From a checkpoint of a small sound classifier: soap at rate 0.0048, held-out accuracy 92%.
Rows from block 9 of a small sound classifier, named by matrix and row number. Rows with one number belong to one neuron. Each number is 500 + 25 x the weight over its row's rms, rounded and kept within 0 to 999. All counts start at 0. Numbers have three digits each. After the name is the row's rms in percent of the matrix's.
After each neuron's rows are labels from the 100 clips, of 14848, where the neuron reaches its highest value: "peak on" is the class under the peak. Only what is clearly more common there than usual is listed. The data: synthesized solo parts of chorales (CocoChorales).
# fc1: second MLP up (model.blocks.9.mlp.fc1.weight, 384x128), inputs 0-127
# fc2: second MLP down (model.blocks.9.mlp.fc2.weight, 128x384, transposed), outputs 0-127

fc1.155 111:468500533510510488491544491464516506533516528504488515521513531506515528486527521487521478526482470531510447500504487469485483464463503478532505516485492472477503494496490497499475502502520492478514446515468500513570487473505492477507443524511470477444446494495545457466537488512531514468480503521474487541480494499536526470495506482467517518520554492489462556491505493504494532530475
fc2.155 103:514475487512482504504479534539549492455504470520497498479489498577488483518497502500512520474487489470471500491485475504492465526521512493436505482504500495486539455544520471528515500524504518481475526489526501513465515530506452536475523466508503511501517540487508559553508528499498498501485451449482523493481499491487472539519515531554521467466499510514507452498503508490467508463509
peak on: F5

fc1.232 087:507512465481475510503469492523505473486492501473499497520502527478518475483525524536542492493472470487490500465543460507521541473525545498520482522513490491491535482506466462487517552451552495513489505468529486544492523532478495512524471525488510502481422479493499486474457520480477473517494427531533515496478538493470531499532507517500474512533490503518535490467492491530502516526511
fc2.232 084:505510445469516502521472520528494498546514522474491480493508445536488469538430481516512499511513542504489513521499541491483550509480484504486499481508503521492538511464461491484517484493463520514523463544499510483481529484487508525469494519466502510499530477498483576516496479477555529506516505473481487502507545476513495445515485515501520509455464521481504503544528507459468492501492
peak on: silence

fc1.40 096:521556508512545501490492493529483453529506540487470505471519501550463488485512465538525536499480478511444538501505532454487571487526510465496500539558518477491503506501479455485527518460501497491516464519504485509484487508447514501517492511492515486492506479503469514495505534505468496500498462508497506497489517479536490469504514463474482454472477530503511520542518484540480486462476
fc2.40 105:473441496463477500495495544485520513436505488485490499526525531484568495476507516511504475486547557488476495505494467541500477520464483502513502469442490536499498492482512452518488497494533519506496523519531515497504485497552463514507471520451504532536488533504513515520471491490506473486493493519456499497514497511481528520483505518555539534492517494445497477460486506497486515542499
peak on: silence

fc1.322 104:536474466494455474468487528501538494450511478509484510511494550482518504471529511521509488501493487494510512485527464517504479489520503458543502495506493491519524489481493511502475520518532502477490542509565489547477505531480497536571450511476495474493447509518508482503462486483487467504518469529501518501445513531472539491512486475500519489528469524529523513467521500512509456514439
fc2.322 099:484532473477517530558487485526463507545490525492526479490504469506462449564430484549514513502514531508481512523490534478501555500484495515460492477505494515501546526484461489497541489466473513534521458523498506488519485497505493494464527499498487529486538466502495544458506506457554521481482511470498489511499529478512499477508511519508498502458471482484500489534511488497495539487509
peak on: F5

fc1.341 094:530511494511560477497491509481512472489480491520514542479493497513436481493494515547488468551470487505508483515476459493516528474513462484503502531496461515522530500502500521508512501494483494470503505545509508487542491471497479484510460516454472466476512494516463471513493461478533516498507485504454506520473497431462478508523516437538521508540514522511539507471555487493507510511463
fc2.341 077:497516484474517510497502464486455505519465476511490447556522471473516487463500515498509484512518453507496542510480516495509485516509455519525493495489499493473457494482518521474478471490550460505464498499520526530511494488490473517492525509515482490497503491481503529509498462532504483481527556521516479557490534479519549541503499578484490498490444492499474481500477473499549506557514
peak on: F5

fc1.252 104:496477514492478513510515474527521488476513471513509476489473541492541489468559503545519448531488441519516496499503476486476441502493516476528498517491503525483523463503518490470510500486492498479487532486517501496503475508482487490567455498481525449522481534519504495524502463511500508483484488505489528527494508503461574542494472495511484457561511527534499489448486522478494487528482
fc2.252 093:490523434515516484516499515510503502495510516487510543463537517545453490543454476506491574469507527491506481524494509492495528500500494506470507487523471506504556498531497519497522495510458511503515457539506454535508500506513502501443523490486492506505525452506451520492518498483521498481481482475499469464507513517524460466504531489495534490451481485528538506542515472506495484449527
peak on: silence

fc1.215 101:493452492475486478487487474512525513468517490504527495508465510483553498490551517493501469530490459523489495495499495485510464483505512535491486489477491483477484475480502496480511513494591492526474527461552517519503517508481475511520477512500549484535512500498567482525487460494495474481521484507503509524456493528497544508534485554505457497517485515523482457458464497498508530553485
fc2.215 102:505558459519491527513519536504480496543493542467492503481528506546472518533442453507503552449529540488508480510495527515479503492493503487484509495533508516499533479499474526496542497498434483500525482527487466491476480500502519482486498471506483521511526511529463535493507527503499505510479469476518498475520508501478469468481507489511540502468518486497540531499520469521470483417496
peak on: silence

fc1.352 108:522489479501489518475488497481486482529472542505508484470540511547476513468529489486526504504480489494519465476475474469467510459499491443528522503537495483510509513487525507499480483534477525466448461525446486495520498486464458529483470488487464487454479510489486493474493511522512552457471496513465485521472524475530526516530457442513505512493512492504490550520546485526499486488472
fc2.352 096:488489482497484493506502475512509485456443447495498497529517507492510509515447485528501500484496493538460498500462493502493498464506489507485467475478469493515525506518497508530539509509570497476476511489546501530478476498526547524558568523492500513543494496500489530536522487499521468503500488509494509502505534502507456534478539525514543467450476508470516426493503500508478518491473
peak on: F5

fc1.126 085:551512470479530533497515501495472477468456486506497507498498491531485496496521513529483517531494454522409523492499492512512547479514468522462467511492488486534525485486491530454478525472534533507507537503528515560497501492502472505515508483495504532521510484509456501562508468500502514486478455474469518550462510446488480463523488509495500510510496496523525530513528484513484484509469
fc2.126 077:503549504507503524475523492488494526570535544499493479514490520493508526458536474461498518484547498496520499506548518501498482509474511487514504563498516486484460493480527511515479482509509469518534488467491513452446511465505479454489471483562512470504465518482522471492477496545449521497532501512529492515466466488498530511503488479469493532539510517495495534480468486498524497491462
peak on: silence

fc1.45 100:494536465529561519507461508499472452511457557538469521466491506497450458497514470501525533521484512497471496501530514490480561511515513471482506555526516499522501487488518527446496493531479473512521478506485477505517499503472494481491476488469461486529493478497466497533516500491467522483516485499514474492481496445489468465482449494493511479492462516523537502536536506534515483479493
fc2.45 103:500470498451506481483510469498510512465517462481505474532529518482546505455522502542496443505521534502489555478450486487507501522469483508551487490458483527511491523488511489509485483483545525490440510525503511518483504506497474532531491540471507504507458526488530460491469503514536476495503548548464490501495493532518532519499525511507525512532521502462455483480473468519511502531485
peak on: silence

fc1.119 109:477492534491484521523501519500449500511531472461508526509475433486525508520474502488528536511491537512538536522521494517518482531480513511516506458505496535472551498486459462521505488472480521522536530491504514497505525505513511500502510495499515522552515534498500496505497509466478466525498451464515464490542461526500431482470493516509447509527498501515513469489457529482502537513552
fc2.119 118:511541489512518523494544461522495486572505522526517491495519463471475494474457478524478482524464480495551477506503524461497498477524492505525457529536503495517507544486505534520498494503476477516482480498470484458496478517441519498491534491510481503509481464465489506458504517520476492529490580538535510517519523491522517464518497497455514486459491477481473541514507513525475495495515
peak on: silence

fc1.253 091:496498521504501480481510473491549513549498502534508467485509541513474545499501540485519457471498483495489497474510504489469426534463525492489514549469488464481460502500524530475479512534468480476477501510455468487509456457513484527518470470517508457473468533536512510509482524511514492510511516479504512518502485501495530537501514481479502484555465475511511539509519461514491504506438
fc2.253 100:502512462524479510536494531517494492513520538473487532453461507537478501541508482513506568485521469499479476524520503520481490448521486511478507477521507488487527453526500519503537524487474490480533486487522495549489509516507514463452512490529520532452524446533476534504543481507498514464469456452520496500496522507481462473509498487492489472449510513509501520490519503447498502490469
peak on: F5

fc1.165 102:481477506473469512482502521494484527477495496464514534515491442442533469509504513488497513507520485531509485503483496589532516515502497528500489479509520539483498499512455500506496497492545509497519520480570520482461486512530506485501494502508525535548534517479513497498492476464491494522496493477526489510530500536524455475484483530491455493486492503512486473495433539492525541511559
fc2.165 121:513526515513487519496518467524511502523488524522519479481517506510518523501455449503494523477514555473506505493523501472463509483527534490473490464504510470517541499462509499524518472504486513524479468507500479475454483509489550502527526484535482510533487524464541525492463514524470488514508549540499505452520465521485496496492518505506522516460529513451474494542531488508465528447433
peak on: silence

fc1.286 091:504523501483536530508481455489467469545509531499517474515511508490499499479489520531530518528477487504464527466512501486479533480495537497471496502509511463503504471466491455514484538430526525495527473522503504539508527477478532536519537459559513510538465485475535500470496521476493527490485533486475515508485524487552508459514512484444471514476518498489486526536522472487526492496467
fc2.286 098:498483476473475505485503557503526526472520524454470502507514492480545494499497462509506474473541555471498483502510505525522491541479484512491507483466509540486497506477473466500519489506510500528503510517526506482477492487551453511480437523450505531521529531522523525519478515492511471504532476524499517476521480502455504494471485526561546532490493503451545461470485492508472517475496
peak on: silence

fc1.164 083:545472513469513467502494513461497473503465470495513470482540518531488480527518517515485457478492483458503479528515488520524441551502501482529527514484463482478500525556522533488479471530470513549468539512500526515525466510514473518527485526482453482485534503545468505487522473515527492510492511459470500486493514485479489534522500486523541460532458479478501525492523485535506503494521
fc2.164 099:498507541492529492487510477527508496505486481542522515511487490515456538497519530519471534541451422516512479499490492484483490470492501483513484515515499497540516499520534555503474515529522476465478485462478494513522501519488538468495530479542511480485459449449474460489522480535475513505480528494532493521466509487510507505492524503455453455503486509556472517509495502496526495539506
peak on: F5

fc1.3 117:486478517499481526510463521523511495498499496488490520485483514502522460553519508529486501458501490495469514493495506519511529507495482482513525482498498470504517505498445507432502508478534474502496537473551515502494495518484443490562494491464537513526511513492488526552451478473500484534473458474516468522473555520459497514536524538519472477513470511548509466495476517470520533516517
fc2.3 115:509553499504492529508518504518482498546518548484506507501482473505508523510471474501513545504518510524510484504549523525488525470530533493483480516524527505493539486493495501529518501492468526509550449491473489492462507527486547470475499469537538490490488473485505483461492496500456486506486500504481514473521457492502474427502468467460484508463500525484520569534519494489457494464470
peak on: silence

fc1.26 104:520458522432482468517493496484487497489502475526516492508518520539469486529525492526429441473516507488497521479492497479518472504475460502490529525459499504489479530517539516465500460541522476506474517507485478481544458510481463509521467487470460514479504495498495515534475473533548482538475523529493490511479527513475533517534536506508512511534447484526512511527519486497495495533507
fc2.26 094:523472502479470465508504516521514500531491485496539517503495508536483517521501526512485553528487449497430474489486503487449519473527525444480513498498497465524561468523507571467472488509499514447472465504524492512489499506480496483520509479531500497508458497489485514497547477486509502492479500472506532481478517514500501501510528505490440462500515536549505534536514485468535494482487
peak on: F5

fc1.37 099:496506487500474504494511503506503453493520508531520505511509542510433506448519481482506501533519476478534507479508482493525513472495524475514470495532498495505488456519530515521477541541545520464516480512527459526527509517474474504500504498548497470471429509515480441509455501495535501498518540541506461517480512522486540511551504491466485509478481513532501485477547461494492522503517
fc2.37 089:483459481509498487513478531495543500491488469485520528484513484543501454552476507535486486488465515482482496494484516481492502514527466495491518476496469503481534517519486511489519495506486475506459499531484492508495488524509463529499493502474471534516554501528480568521516513465548480480478469472516525471506534491481458540471487521559528489489475477508559502522513522507470496440549
peak on: silence

fc1.92 105:484489515554543501491496479555508489505507517517477508473521533554478465488559461535509497516503475459503504478502514485481480505475516443511512517507521449507493495488524510441492492532498477486463491501501502518521460546507492507568481475476510504521485507505470550535465518525503494508506499475512512511492520474486531535484492460476471465522486557525484526502508495516500496451478
fc2.92 102:459498481477470510506485542508537522471550519492489554484477494534532481516511517518528530488519519545489493503536488503520516499524490524493524469518485504488549443558484461526516533467497517485513466514504486529465535520480501491428511496494551521480507455526504485510506483488497479470468485473487496467521472529493468461493477488510519514474487500481513515521503522460446507520500
peak on: silence

fc1.57 086:461482511492445484501512472494485507505511472517545504495464518543493497491535487530488485536492475459522486481513478501504440483503537473528502482545505484510517493492484510481467481522485503445505481530519528453548520514468506455553485514487506503467484525496482481473483478557536503533501523508483497525498504495504496533476495465453464482532542550501528522516497478479475522540493
fc2.57 104:482466490542500498494475542506551497454491482482473532450522500492514476548464496505523509481466504499505489492491506501514509513538471504486508461482459519503515463540491482483530498509488499504500533510524471539523507522532483536480510499454505511520538518535496532542477517470545492480474464463490503468503506532464463505488497506553558499483487449537509477475511515511497502448525
peak on: silence

fc1.113 091:524476478502518518492489488492497485456523513486477471471506496511488500501488469515516519505513499494389504555478506510508497475487463521455498491514496455498497452511503526484498518479551543486491522491515528546488510485533484515516526520535553507497505495518534517545544501479509526461476476483515535510489481505529483484506547514489520516490503475504461519483491502467544491473445
fc2.113 100:499556496502469551498541529501493504574522531474507509510460507525492515498506501484508553472515482528516490492565513518493484486508514509479493549513525489495497469484508508532499513491473476501548472469480498476444531487487504448466487459546515520495496490486490486494491505529459504512515443470537506509492480466490481481504452478466454513527506516505536543485500492500475483504484
peak on: silence

fc1.48 128:492503478484466525500505514467533519462514500451483473527510518509516541499485511534546507478540501486426508471518471531496508504510507487503518464492499496512512503512477487511522514489520510487493470505493536528456515471500479526519531514545552530478447502530571481512517537497533507485502516510526507497507469533491492513514540512493469509498496466496508458526510505463548500441450
fc2.48 118:523510517539507519502526509529471495580510527493513535499465511512506453509496480446477535512482476529541487522530551483487507496484486507504512557498529500492466460496506516476449501484485492492559497467456499466507522483487478487488472486515491462471538507493493486518486482494451493514507461503506517518498481453515481481504467473477508513538505510508495556493477504523493486559530
peak on: silence

fc1.304 094:512505506512503511467533483490541528498467496484534468532482552518486533506457516484455475492494462507465475508508488499485425469490498515492485498478490492522456492493519547515503518523467507503474560501474487484525506490535470491519499543515492507473484533509493513492555489485510561517501491488511535491491516472513519536534515519498532499561501445479492555472526493504505500500469
fc2.304 089:507524504507497478494488538487515489528501491523509516490466501538445533521563515492502546487495468508503480503538500503514501479533505466479515548525497476479512463501501536466516493547454477486534459449491504535482513513491494473500487447558500473495515490489498504513497488538478531494536454442532490514481491482480463494494495458486477467497535532564535496502489498486504497492493
peak on: F5; D#5