Weights of a small sound classifier.
Data: 39062 training examples, 78.6 epochs.
Rows from block 6 of a small sound classifier, named by matrix and row number. Rows with one number belong to one neuron. Each number is 500 + 50 x the weight over its row's rms, rounded and kept within 0 to 999. All counts start at 0. Numbers have three digits each. After the name is the row's rms in percent of the matrix's.
After each neuron's rows are labels from the 100 clips, of 14848, where the neuron reaches its highest value: "lies over" is the class under the peak. Only what is clearly more common there than usual is listed. The data: synthesized solo parts of chorales (CocoChorales).
# fc1: first MLP up (model.blocks.6.ff1.fc1.weight, 384x128), inputs 0-127
# fc2: first MLP down (model.blocks.6.ff1.fc2.weight, 128x384, transposed), outputs 0-127

fc1.300 109:524456467562560521528549393505552451415478482502424558444437538510513565608463511514489484482544598480646504413577540485503539514482584489497470564521559530458523567502507512505518521585449486490583515562511480436527497563435549463496513531484537441510516460516550412487561447539441514542416497462407461423611422428454452459550509529487396522515452528530510560559535561469569481420507
fc2.300 090:453531468432494516467450478560537589559522560498414490465516472541539423443529533523527487461474475542464477540407527539480459545501540546561522522523571615434511493538514487546554475434517600626500537491516532444447548517502505581454423448512491517484480576364447475470453515438545479402473502554589466438412488511596566535550408480478489492441491449544524448504454605433446584529479
lies over: silence

fc1.194 108:495482553437521526518456521571487500439571380531383493494579435386518495505493632580535464419489502486645454509602466533507458466552562510529458499473505534505571553541429492578490549524616476481524442485511544501500546530515528556506495498538519522428522523489522484435476510499422550465442533479504540430474487475515486543488536395622492483418427465521430429526539506504521388503460
fc2.194 084:581465568448554446532440544464473487517565452585403497526586498430406528515444526506473512414476542476576571459525425603548515472500538514534508470470418553557513583552516497554503469528504449406515460549519500563423561474550530502458501542463585464500430486458440512493469481549512532548478483569489593467510541546430465521465570473525538594363509432586533480517535500504484432474377
lies over: silence

fc1.85 109:571514471559529559551499405544529387463492451454489537476456540554500516592450493470518511510574573478597493427605535534527529540484570500477519539484593549492485503473468414508477533598483411505632517521487476509464482487446525423532447494510485434485487439550481519546520453435476518598452450419399490447632456527443462366532533551410500502533526518491472519500465549454570493471521
fc2.85 088:395477423475517493529450484584535527569498488483499445546478417583507494387493551516534430483378512510488413478432474440520404488535539522560471499541576524429464511538576476589536527480520558602450606466485539503434533484467484571461508441560481570537495570410517501486503483468517464419594516630527476510444523489568557551549466471509508419417499439518484477468479556453448544493450
lies over: silence

fc1.138 094:458527495515568418361494450431512629524594529546494474445428512496550514468432410433531530490517480502401572426508541537414506493580480495423499479496499499467470547387507439520530480528388515550486441532462506443514523517509504477565441471473442513554474504629447492353537448511478459515541539512501509440575480430455489500472468576489449517492549441526547520553473532521476477408568
fc2.138 084:431548436491524525432530463598598615532483508434537517477506461533529477533485570594560420457507518594573528499559540523480472481477461547600449553543497581442470517499474445502536425507472541607495559519463528435463559615470591530532478421553434532597536546403561484455509523498548486423491531493535505436524519574553548567496407485466487508508543458561433477466527552471459571513531
lies over: silence

fc1.220 087:492471514548532435491447609548491402485518421597418569495488515537432570426581498512519506530554486447465540418493411488511455480500489509454557507554533578521478514437480521540448488490463442564536402594510552476490513513585522490499484457457563483532541503484451428553480474509459550489449488490502429614512442446408382470482539499457633530373491522526427498444505494504484576566442
fc2.220 097:509450517379462530397461522436476492443483504538513505436547551509513535532572438561496591559523427566441513559444574517435540525489481422426499486491361454543502488458471578377511477495511541481536433466546464451590435463522420465600491493554574437514521470547443509523532542419507433542510542433475451502455494472542487478505466562524509573580443573542504576501527477499565469612490
lies over: silence

fc1.14 103:469441533485562377482551477498496464435544578573490500519440518554463555441540457438478535456597450395473514395440491540479568539455489521481559555538514461453445522465478483517519499541453563538483407574531520476516450559534527454485482415459521484466434508500494505428484477515498469479526640533419426589546496448408494420458566614430549540417507488478530550536388555525492483516537
fc2.14 079:338596429487465519506557472540515500484491504496595455500498473485569508530550546427454455506462514517486426441498512415481562479519533532528513439535496495488557488490510495501687537480574541488513539394507515480526479516443501467476517485650483492491549524576518460534513542551518480547490415564583518475427488569496497472510502568520499343473431421440435436521529479568532578472487
lies over: silence

fc1.332 122:544577545551469536575428505583480532505557373462448475517546462384566505482448593580510513575552503539589462553601544468543441472514544538538464455468501496543521528550504447571492442533505436456552517400503534585445506461505544582480542509497486594499468540533512558479458512445525569528479443457524556427429516561505567549515475391499507539500497529443390502507540494448519432466397
fc2.332 093:517445552559475487517472536427451499500542424456475490542490543469389584425430462566519476522481576475525501514542510588536433419466460453544475445429536479550441517495540489561368531505462486534442523551433501607514476505520498566561457481460490532480493480541476565490476458491588477537533489559487577546568547436470510510506518390445502527440683527465491560428517436469451438455594
lies over: silence

fc1.38 117:416431540643509402489541510623482613520564481465435501424446528552473398487495479401457556441474470519578645502484500459446465525547484564502489459540499511502444520483547449588500427455401497603493465413513504514407483508496603450523434487437480569495491475456511435456519472511496474523440454498503476476526487501466549527471528610476469582478491536487483493510469494558489548553514
fc2.38 092:507532426516511566541519495545528469475489521558439567575490473570565484518526540435562488437480491486481520521430510578576420494493536525530438531503558604409589494560490440490522509551532568506522538485566458475488483494533470557350490500429589454465376509400447477492489481500468453387435459527505547498320504488493562533512538431467505524465544467519572434569486542435487533483497
lies over: F5

fc1.230 124:408532476522513531436548417658553552475500419465481517403507459512442454512475497490453524483552439514616638482519464551509445486459503555474421486479495542536539537539421454554495454482438455539525461389426527406485456494419580461456415494493489550537523446423537426504488500465498521535445448449446461462500510462469506494477507498461478620623502455523427498442452473530555466520505
fc2.230 108:518500406543547595522478421550498481534499599543438512501486481531581452470533490442491502458525494454526534502432546569519491552539543514520487570534565633421571432573524420574480444550548573553543489477543467478453531502497513535381452451456490530450387471424439551457499495476462480443451489507515506489387463493525528499551462477527516507431464493426546398604444592448423547460513
lies over: silence

fc1.292 137:441508495495554397369577481482492545475564555563487528512453500543480553420549469429495537457566443491466592466428480580487524530488505539488544526538515413511520594524511462551507528523423558648456394488477538471524497557514544537436446438450535536521479495471444512401530495515519454490483579556504470570552515471388512496479502559533524570375519460484561551503395526522418466493542
fc2.292 097:492553393592505528603537472617560561545563525511526507534469487506578525464487520395524499418485582473526533445566483535534536473572497507546420543594493606425504449532505476598550458515493510505505565558565494490438604526447526532453485488547421559444478508477566491495482473511500474439517432517500566503418510540476542516484462470542572512410537432423500356546519545545444534476460
lies over: F5

fc1.256 118:482475464463580463458523416431448520448543635567496503506416556512493610501559492512480498442566522395408498364495505526487588506431492503458574566490542484455441469454471472493469564556446525556520440549494531461525413581485536476492472410506529467497492554566526539450446465556490435467520532600493492612562480467393550449495528529477491483498432470482519499551432593505518492504580
fc2.256 100:363534456577544517570548553528519499514531486487593435580397427588461533515469571413493474447404504516483437432506539427553478444533492514471456427537525430486515545427564441509583578506451469479419469457471497511522529448490499489506606487561494516606552525602539448483601497483552532499536471553431511525533550510414497479450533533413536425493546473441498501491529461577467478449517
lies over: silence

fc1.359 072:558466525528383433439429457446457515533485388471386438456437547485576567470460509497537542557575531485466376551502565487412548439477574497520512434510506485498444458509424511444498507574549423582468513460460487578486536465494434578512482517479509571502471449615481552454474507497538489516484461570548537480533511520471521551568564529524621471450527433432451520468497510478443494566395
fc2.359 097:565442498620560515525533520534549483539523513463503519484459470562436455378497468505563479471486537466507516428510469485558461490538394509534501499526543497502400468489575465482375470525496420533485486620427575540472550544456540537576539425500443639525517519496548497447566446519495574480535502493403563537608538495468495565469521455446565529366573485510463496447502456541502512423504
lies over: silence

fc1.254 118:476440436555509433483533371557491495433553505516490537483426492576467499549446477480532496462607557467514489451476488505468522542496499495470560545511617485499464569441536354512533530558469427559536559496444464499459439569479543471507448424521473470472519522427424486478513376489495463540472477527451510557639496495429506455429539558370566523457514499459500553501470632467508525449531
fc2.254 149:439517406452530481497558517531567561549541449456518413513456441553495553416451510435520460485369511555508405487506462372491442461541481491560473443565542457411427496499548481590565547499465497606462543524485523509462561504431504574527560445610454568552541574483558478459556465546553538422559488554479520495486558505506523549516482469489497422462502411448424443428540501521431523493517
lies over: silence

fc1.227 120:487437499526550424501474481460489444516489572596491550503448525564480572461556472435504562479596492413425532382489491537446553514472485476477580533551528485479449502413482433515516537579464523565499474598485532484539441553491507475484429449497544503503472481573459451456488461534458478540491582577427428567570503482384487396449558603470584544437498448514545556474399567494531444537552
fc2.227 115:332568403427483491480548514542567539549490460459554421536493432551507534439536513487527435519387491563489366521473516374508489487555509538563478439540514448451486533487544524508629526482497503597491553455448532490497528526435484506544545486585451517560567581465553514509535510516544525484565469540544501501485541524497497521504441491460505373482428429468400429463562499531507561472485
lies over: silence

fc1.348 125:443517435494564562362556462415509495470508626475510480494510538566491524431525408472499493471484403491420570498462538508556569526463498494485464496463551410502556479462526459556441491442398543596433409537436511439509469532490512516549435458533467521591452469522477590462499526448604495442627541509478530578563539456476550472495431477468535496545502498471516493501480501479438426488618
fc2.348 122:504532482542641598530538433582510503464600557544508519494458487528582475532508549416493566399599547509550510449513515516479495498556509540463495525508539604475584469551486412609509502556507563493525466470560471476431519462531562492402533486448527528475442447465447455445480438578447515420432413491415484516417474503468539508507527470471518511507446506438564414563428584524452558505540
lies over: F5

fc1.130 134:554597537508532550447457509541463472443543418510432537517571421409454522539471669562496530478564511565644555568603541520430480464455550520556457517436495566566585553619422474539482493547502461491514522532522495542476517469528570620463500507497466490548470522503518460485488459475524554490428397501513524470505497513482565496469449414525496463432489510549491449526531526448491428485423
fc2.130 085:605467599560501403552472527397391527555584482424396444508580479459373525466461497545497486423482533479517433541474480577550507463515483511558428432466450470499495533461544457529456454526463497499515577556432510587481517516583554518530477596452541534486459460451476528476518524469571527523550484513500605504542576488496495535497547438533528558413521533535496435439569491468450388455515
lies over: silence

fc1.73 103:419586524544544449442518403500484474512585602567489529473545584492500521527461547534424565416561497461542472464510487502510526497471552491548473585495470520512555635521535389620525456515438592443492430605501548507542495547528519604477440417504531511498441442519525514405460487561501552507495476474456489568510480441501509468479449475548478529502459436463506446537439552513412430410566
fc2.73 085:474521472471522517491501507505419489446585553482539476498455486493536563525512510512485627440458419533427331380509514422547531463547530531424511417514416485557518490510494551439498496497515481405452398457547479513497468390528517441522553567499525529587539435519378434539544481441545462525575486549484414500540605469490524448476525574470538531556453488542556538576503475548529500510517
lies over: F5

fc1.88 079:531545518442561431422517503580504526409541546501501557554468494538490507549532544446467516407527465437539525352446431507514524513497463522510585552535548540509554584495492429558492529547529492544505429570482488422511441585580604442433485447487540509458462534539493489394437457458470518529477530607416462574525488560407491472461526538496522550404405480494508431593457534526459486500551
fc2.88 077:514347501414511523394489490469495529604505565491541489463539477452457524580584503576489473510491552555460527496475556509407481480475503438392509503538410499471537429506500540432601462479486586471456429510550487417515428548482542502563536435623483471490532496494419467425571556484587413549543520509458514476478523493547577499544430524518566533500474504529474593521532445496509454604491
lies over: silence

fc1.280 131:583634577571432527512447440574429510508544391452488483456539484450560508511443542519516478516605508550630496547590520471516436448553489496552517458478511575574522570509456499568488534499506464485545460462477539517501542438499548566504455489537500548509521461558533449441468475465504600547453470493484604405460485617416471530567512441538476489416533475478443449480551485445556417445497
fc2.280 095:528464492573536424556479553423419411492519487419388455545583507477437574367506473569523518459417504467459458519460484434569528446517442522503463510491533443558452507485604465471461464530538465501454574595427469624504532496527445516566474532445535558519509544547466551495539495486533488542525462506444591587586598510472492525489569452485512523404495471497464477474577460448487434428491
lies over: silence

fc1.7 106:402503521489616373479504465449500583525587601634490434536445518530548515489477417442552555457513463474431521374442501517487551540509472497458496477531484462406467537484529427545553465510495557591502464559482530460534527567518473518534435462442477510446463504559455482344520462539519494499474566514490442453553510476436529473497484576511547508455577419540589534500419529484507476458522
fc2.7 097:441585424456505533428547493635596596575511453452562499464525445510533509490484565535512456424474515557554547464573499530485482457525465529591444493568443584403424516451447497467542424525471517534472523536484519456434582598405542493539513427613431529596542533422537460475533505534536525456515485531569522464537506545520543548494439505493508500431532402508439445450547517537485533500545
lies over: F5

fc1.132 092:582449507524529443488635540476542476488522491566484461442482501437493515459512387406560529449490530474371521415454446539504570510461419505439480505545535502426402412450503539486542501498456524615523453524425516477467559545536490462560530498547411555490516508483558474465554486565426491473479456500547462540534477338535460462485546578451467502478527526551515460538507436598520597525500
fc2.132 090:429468461502421468563498518556502512487530522553521461600413503550494529544517567469521519484466507478451560451480465542603461475523562502519469520473418504541563566512462511543571540466427517380479490459571458499486466384518407486402494547505586449520471457606486496547504483458542406462502565506426497518352483554412483422448556511511580601537500478496509545544528499537470422545425
lies over: F5

fc1.117 051:477567479533498481580439490564477384470464527537538545550541465549471452509577552536512454486603390458514565403470505459566525553469564492524545556501446598516481548557436468508475480502518475553489406510507498534602425501499603480397491520444561538557470447434548421542458468558511553550432475526401545582507545565486507436468545541541512541443412495533520484559441536586459533503525
fc2.117 073:498441509412461505350488491457501564534460559484478503423546541470480526582556435586501490545499488556438470606444580563432493533470516447467431511454458460508529445468480564447560444475462580521493450455498457444522460534522482434567468512505504501478499509531478512466533588423575425494467549453560444428509511433618534495552383518518513526562500568550515636490534406459513441485491
lies over: silence

fc1.326 125:486536474439584569358509465430481482436568613509537470517505532490512574481511365519474473492513461472465541492492516541520597536484582464454532538419521450573609546499534472537515476432412564474476428532456476473542489510477484528484408402539513458565491454556469615485481511477600553429553490448476590594525456500461528499490470431509513517530476498476567498502436500520436403464567
fc2.326 105:518577482505627566507491449464400520388589607458534428509415551567583509585477487401467544467539465465486472475489535482498493511568525517404482509469491497525630476483465457508488602524524530505501458445534444467515475462540535402521541586495535461452510468556375476469491444501559495498435459443426482534472534552451557465466524551502542536586432552475606508553476514552493503463506
lies over: F5

fc1.202 100:491362464536500447519580547516481509509500447620462466424437429495531491470552478392562585471514540512434514440501473460439535493552434495462522506567491515411374437431588469521520472479501529551521435474435513486511540465515485435487507495513466601496471480442534428543597474557375508549456475540533470479511453423476529521492592581451494577422468523498472459554526472578527571545458
fc2.202 096:452442451501388525512438566527522528518435511565469496578449485507543561522553481512575504580440521520417486507489512453503503471486595449505445559490432533530567481480476543522576513467424547444524510465519462452533495411534391537364457559508527459492531461529536540586457534447515357495561559513460485536336468526444516447538467454491541515572446485483521530561478478465448475520379
lies over: silence

fc1.179 106:461538486497586382531490484474508568577569506622479471481421534479514513500474443478528538483542515440452561393472500537442545502497498509464495450514507483426453515485503466527599428541464549592540444614520480415501561562529473473517428500452437468444473499630501466403513441556537505500462591533485457433575496436464462449517441553562502528477611416526545500514435537473531483438578
fc2.179 087:372540415443476499425554484599588579581501481430527487491543442519470513512496566558537442427462474580560518473553509500519483479495503527607449488553384563456436538423434501476578413538460498483439484472469528451431565586429561461534495491562485547656555499437538484487584571496530491483529527516517500454559525524524503536472430552477520556478528435536426476467551504550486492535507
lies over: silence

fc1.383 106:471451468513496403442520438502454548414570515512477488498444466523469471535466579497541433420597520477524508458533490530492502523425487469562550512562579532443487545486460407543525660565559472597534493516462467506492417554483629551495523411535494510488520560420521439408478446483483473469507525514457435587515472487462550460426573541406556452478536416439461447510467584482440488534529
fc2.383 138:440586428478486485550519548544524550526564405442533427561469459569501574452442558433505478437393492562527388441502469430559457447551467554597437421516477411458473554453508463546526535510453446532419560504462525561459536461453514550504555499563492537554543514527499447468524467511573541472592447575470539526511572542450459549443566468474533458476543466471450458447582507567430445438540
lies over: silence

fc1.94 135:462422520474563355462512470530468468478516557567506512467444536528470511459555476415503558472622458438436509425422461526461540523515435501491562527586494467495426555408513464535520522547451459629495450523474566513531463548479467512476448425491548517507434498532447449433507490527498493493495590513459439589560505516370469483434548601426583537400464467493535553469449572484501476498545
fc2.94 105:379596391458505516476584502531572563534498479412570452523498467559539555441500537496556421489423500592492418495516496423490500456546454527562447474534509466428484501471522475538615525482519533579496579483464522486468560584440533507555535453576435514534569595454559484508560515549543509442544443501535542480483537542520519523499443450482541371495459426452406414442546514543499540447517
lies over: silence

fc1.124 130:488564549493523523528470508588485510471559399503447553507599442422490461529453611584503478439500477525658502554553508552510426493514565513535484501470495582511564563565414459589534598565552503445569450496487528457496524532509624527464468545530510481491515475473520411422511495501445555456433510481509560400490503496458520544522496423590435463410503477516483441588510501509491403496472
fc2.124 091:577458597452546447532452518458453462482580465585418504498566497428408536566451518472395452418482566418603561442535401585535523461487507551502511463477432519550504597527502490544521458512481511439488492535513506580481546496551508530486513503497573453462419496524427491510451493570537540561463490560488604480500535563451464509502557474564469557353531464562530493487553502489536427427430
lies over: silence

fc1.250 095:558464577543413514512434457519471505451497388424419417481520487431625541457467490485591482556555514526526445576536528499464551422543554503571486453463503521530551455492460545505469575542596428561526569471447525588477546500514491539567538594490547575470518486450500544449461470540492559540493462478555606435499498546462559586591589475471534448427496472486431535491520508493535495472392
fc2.250 104:600431532586560471505537551492551481517555456479474472536491494509437496376472461520558526448483540490538515461529425487532460446545409477486491470518520483540387486510551476553398498522485436512492522665457562559446574568505545541570526436480476577528500550479532496480551415531544585474524534493413602513608539503450509578450510429470574553384551485524479521455526484534474480442494
lies over: silence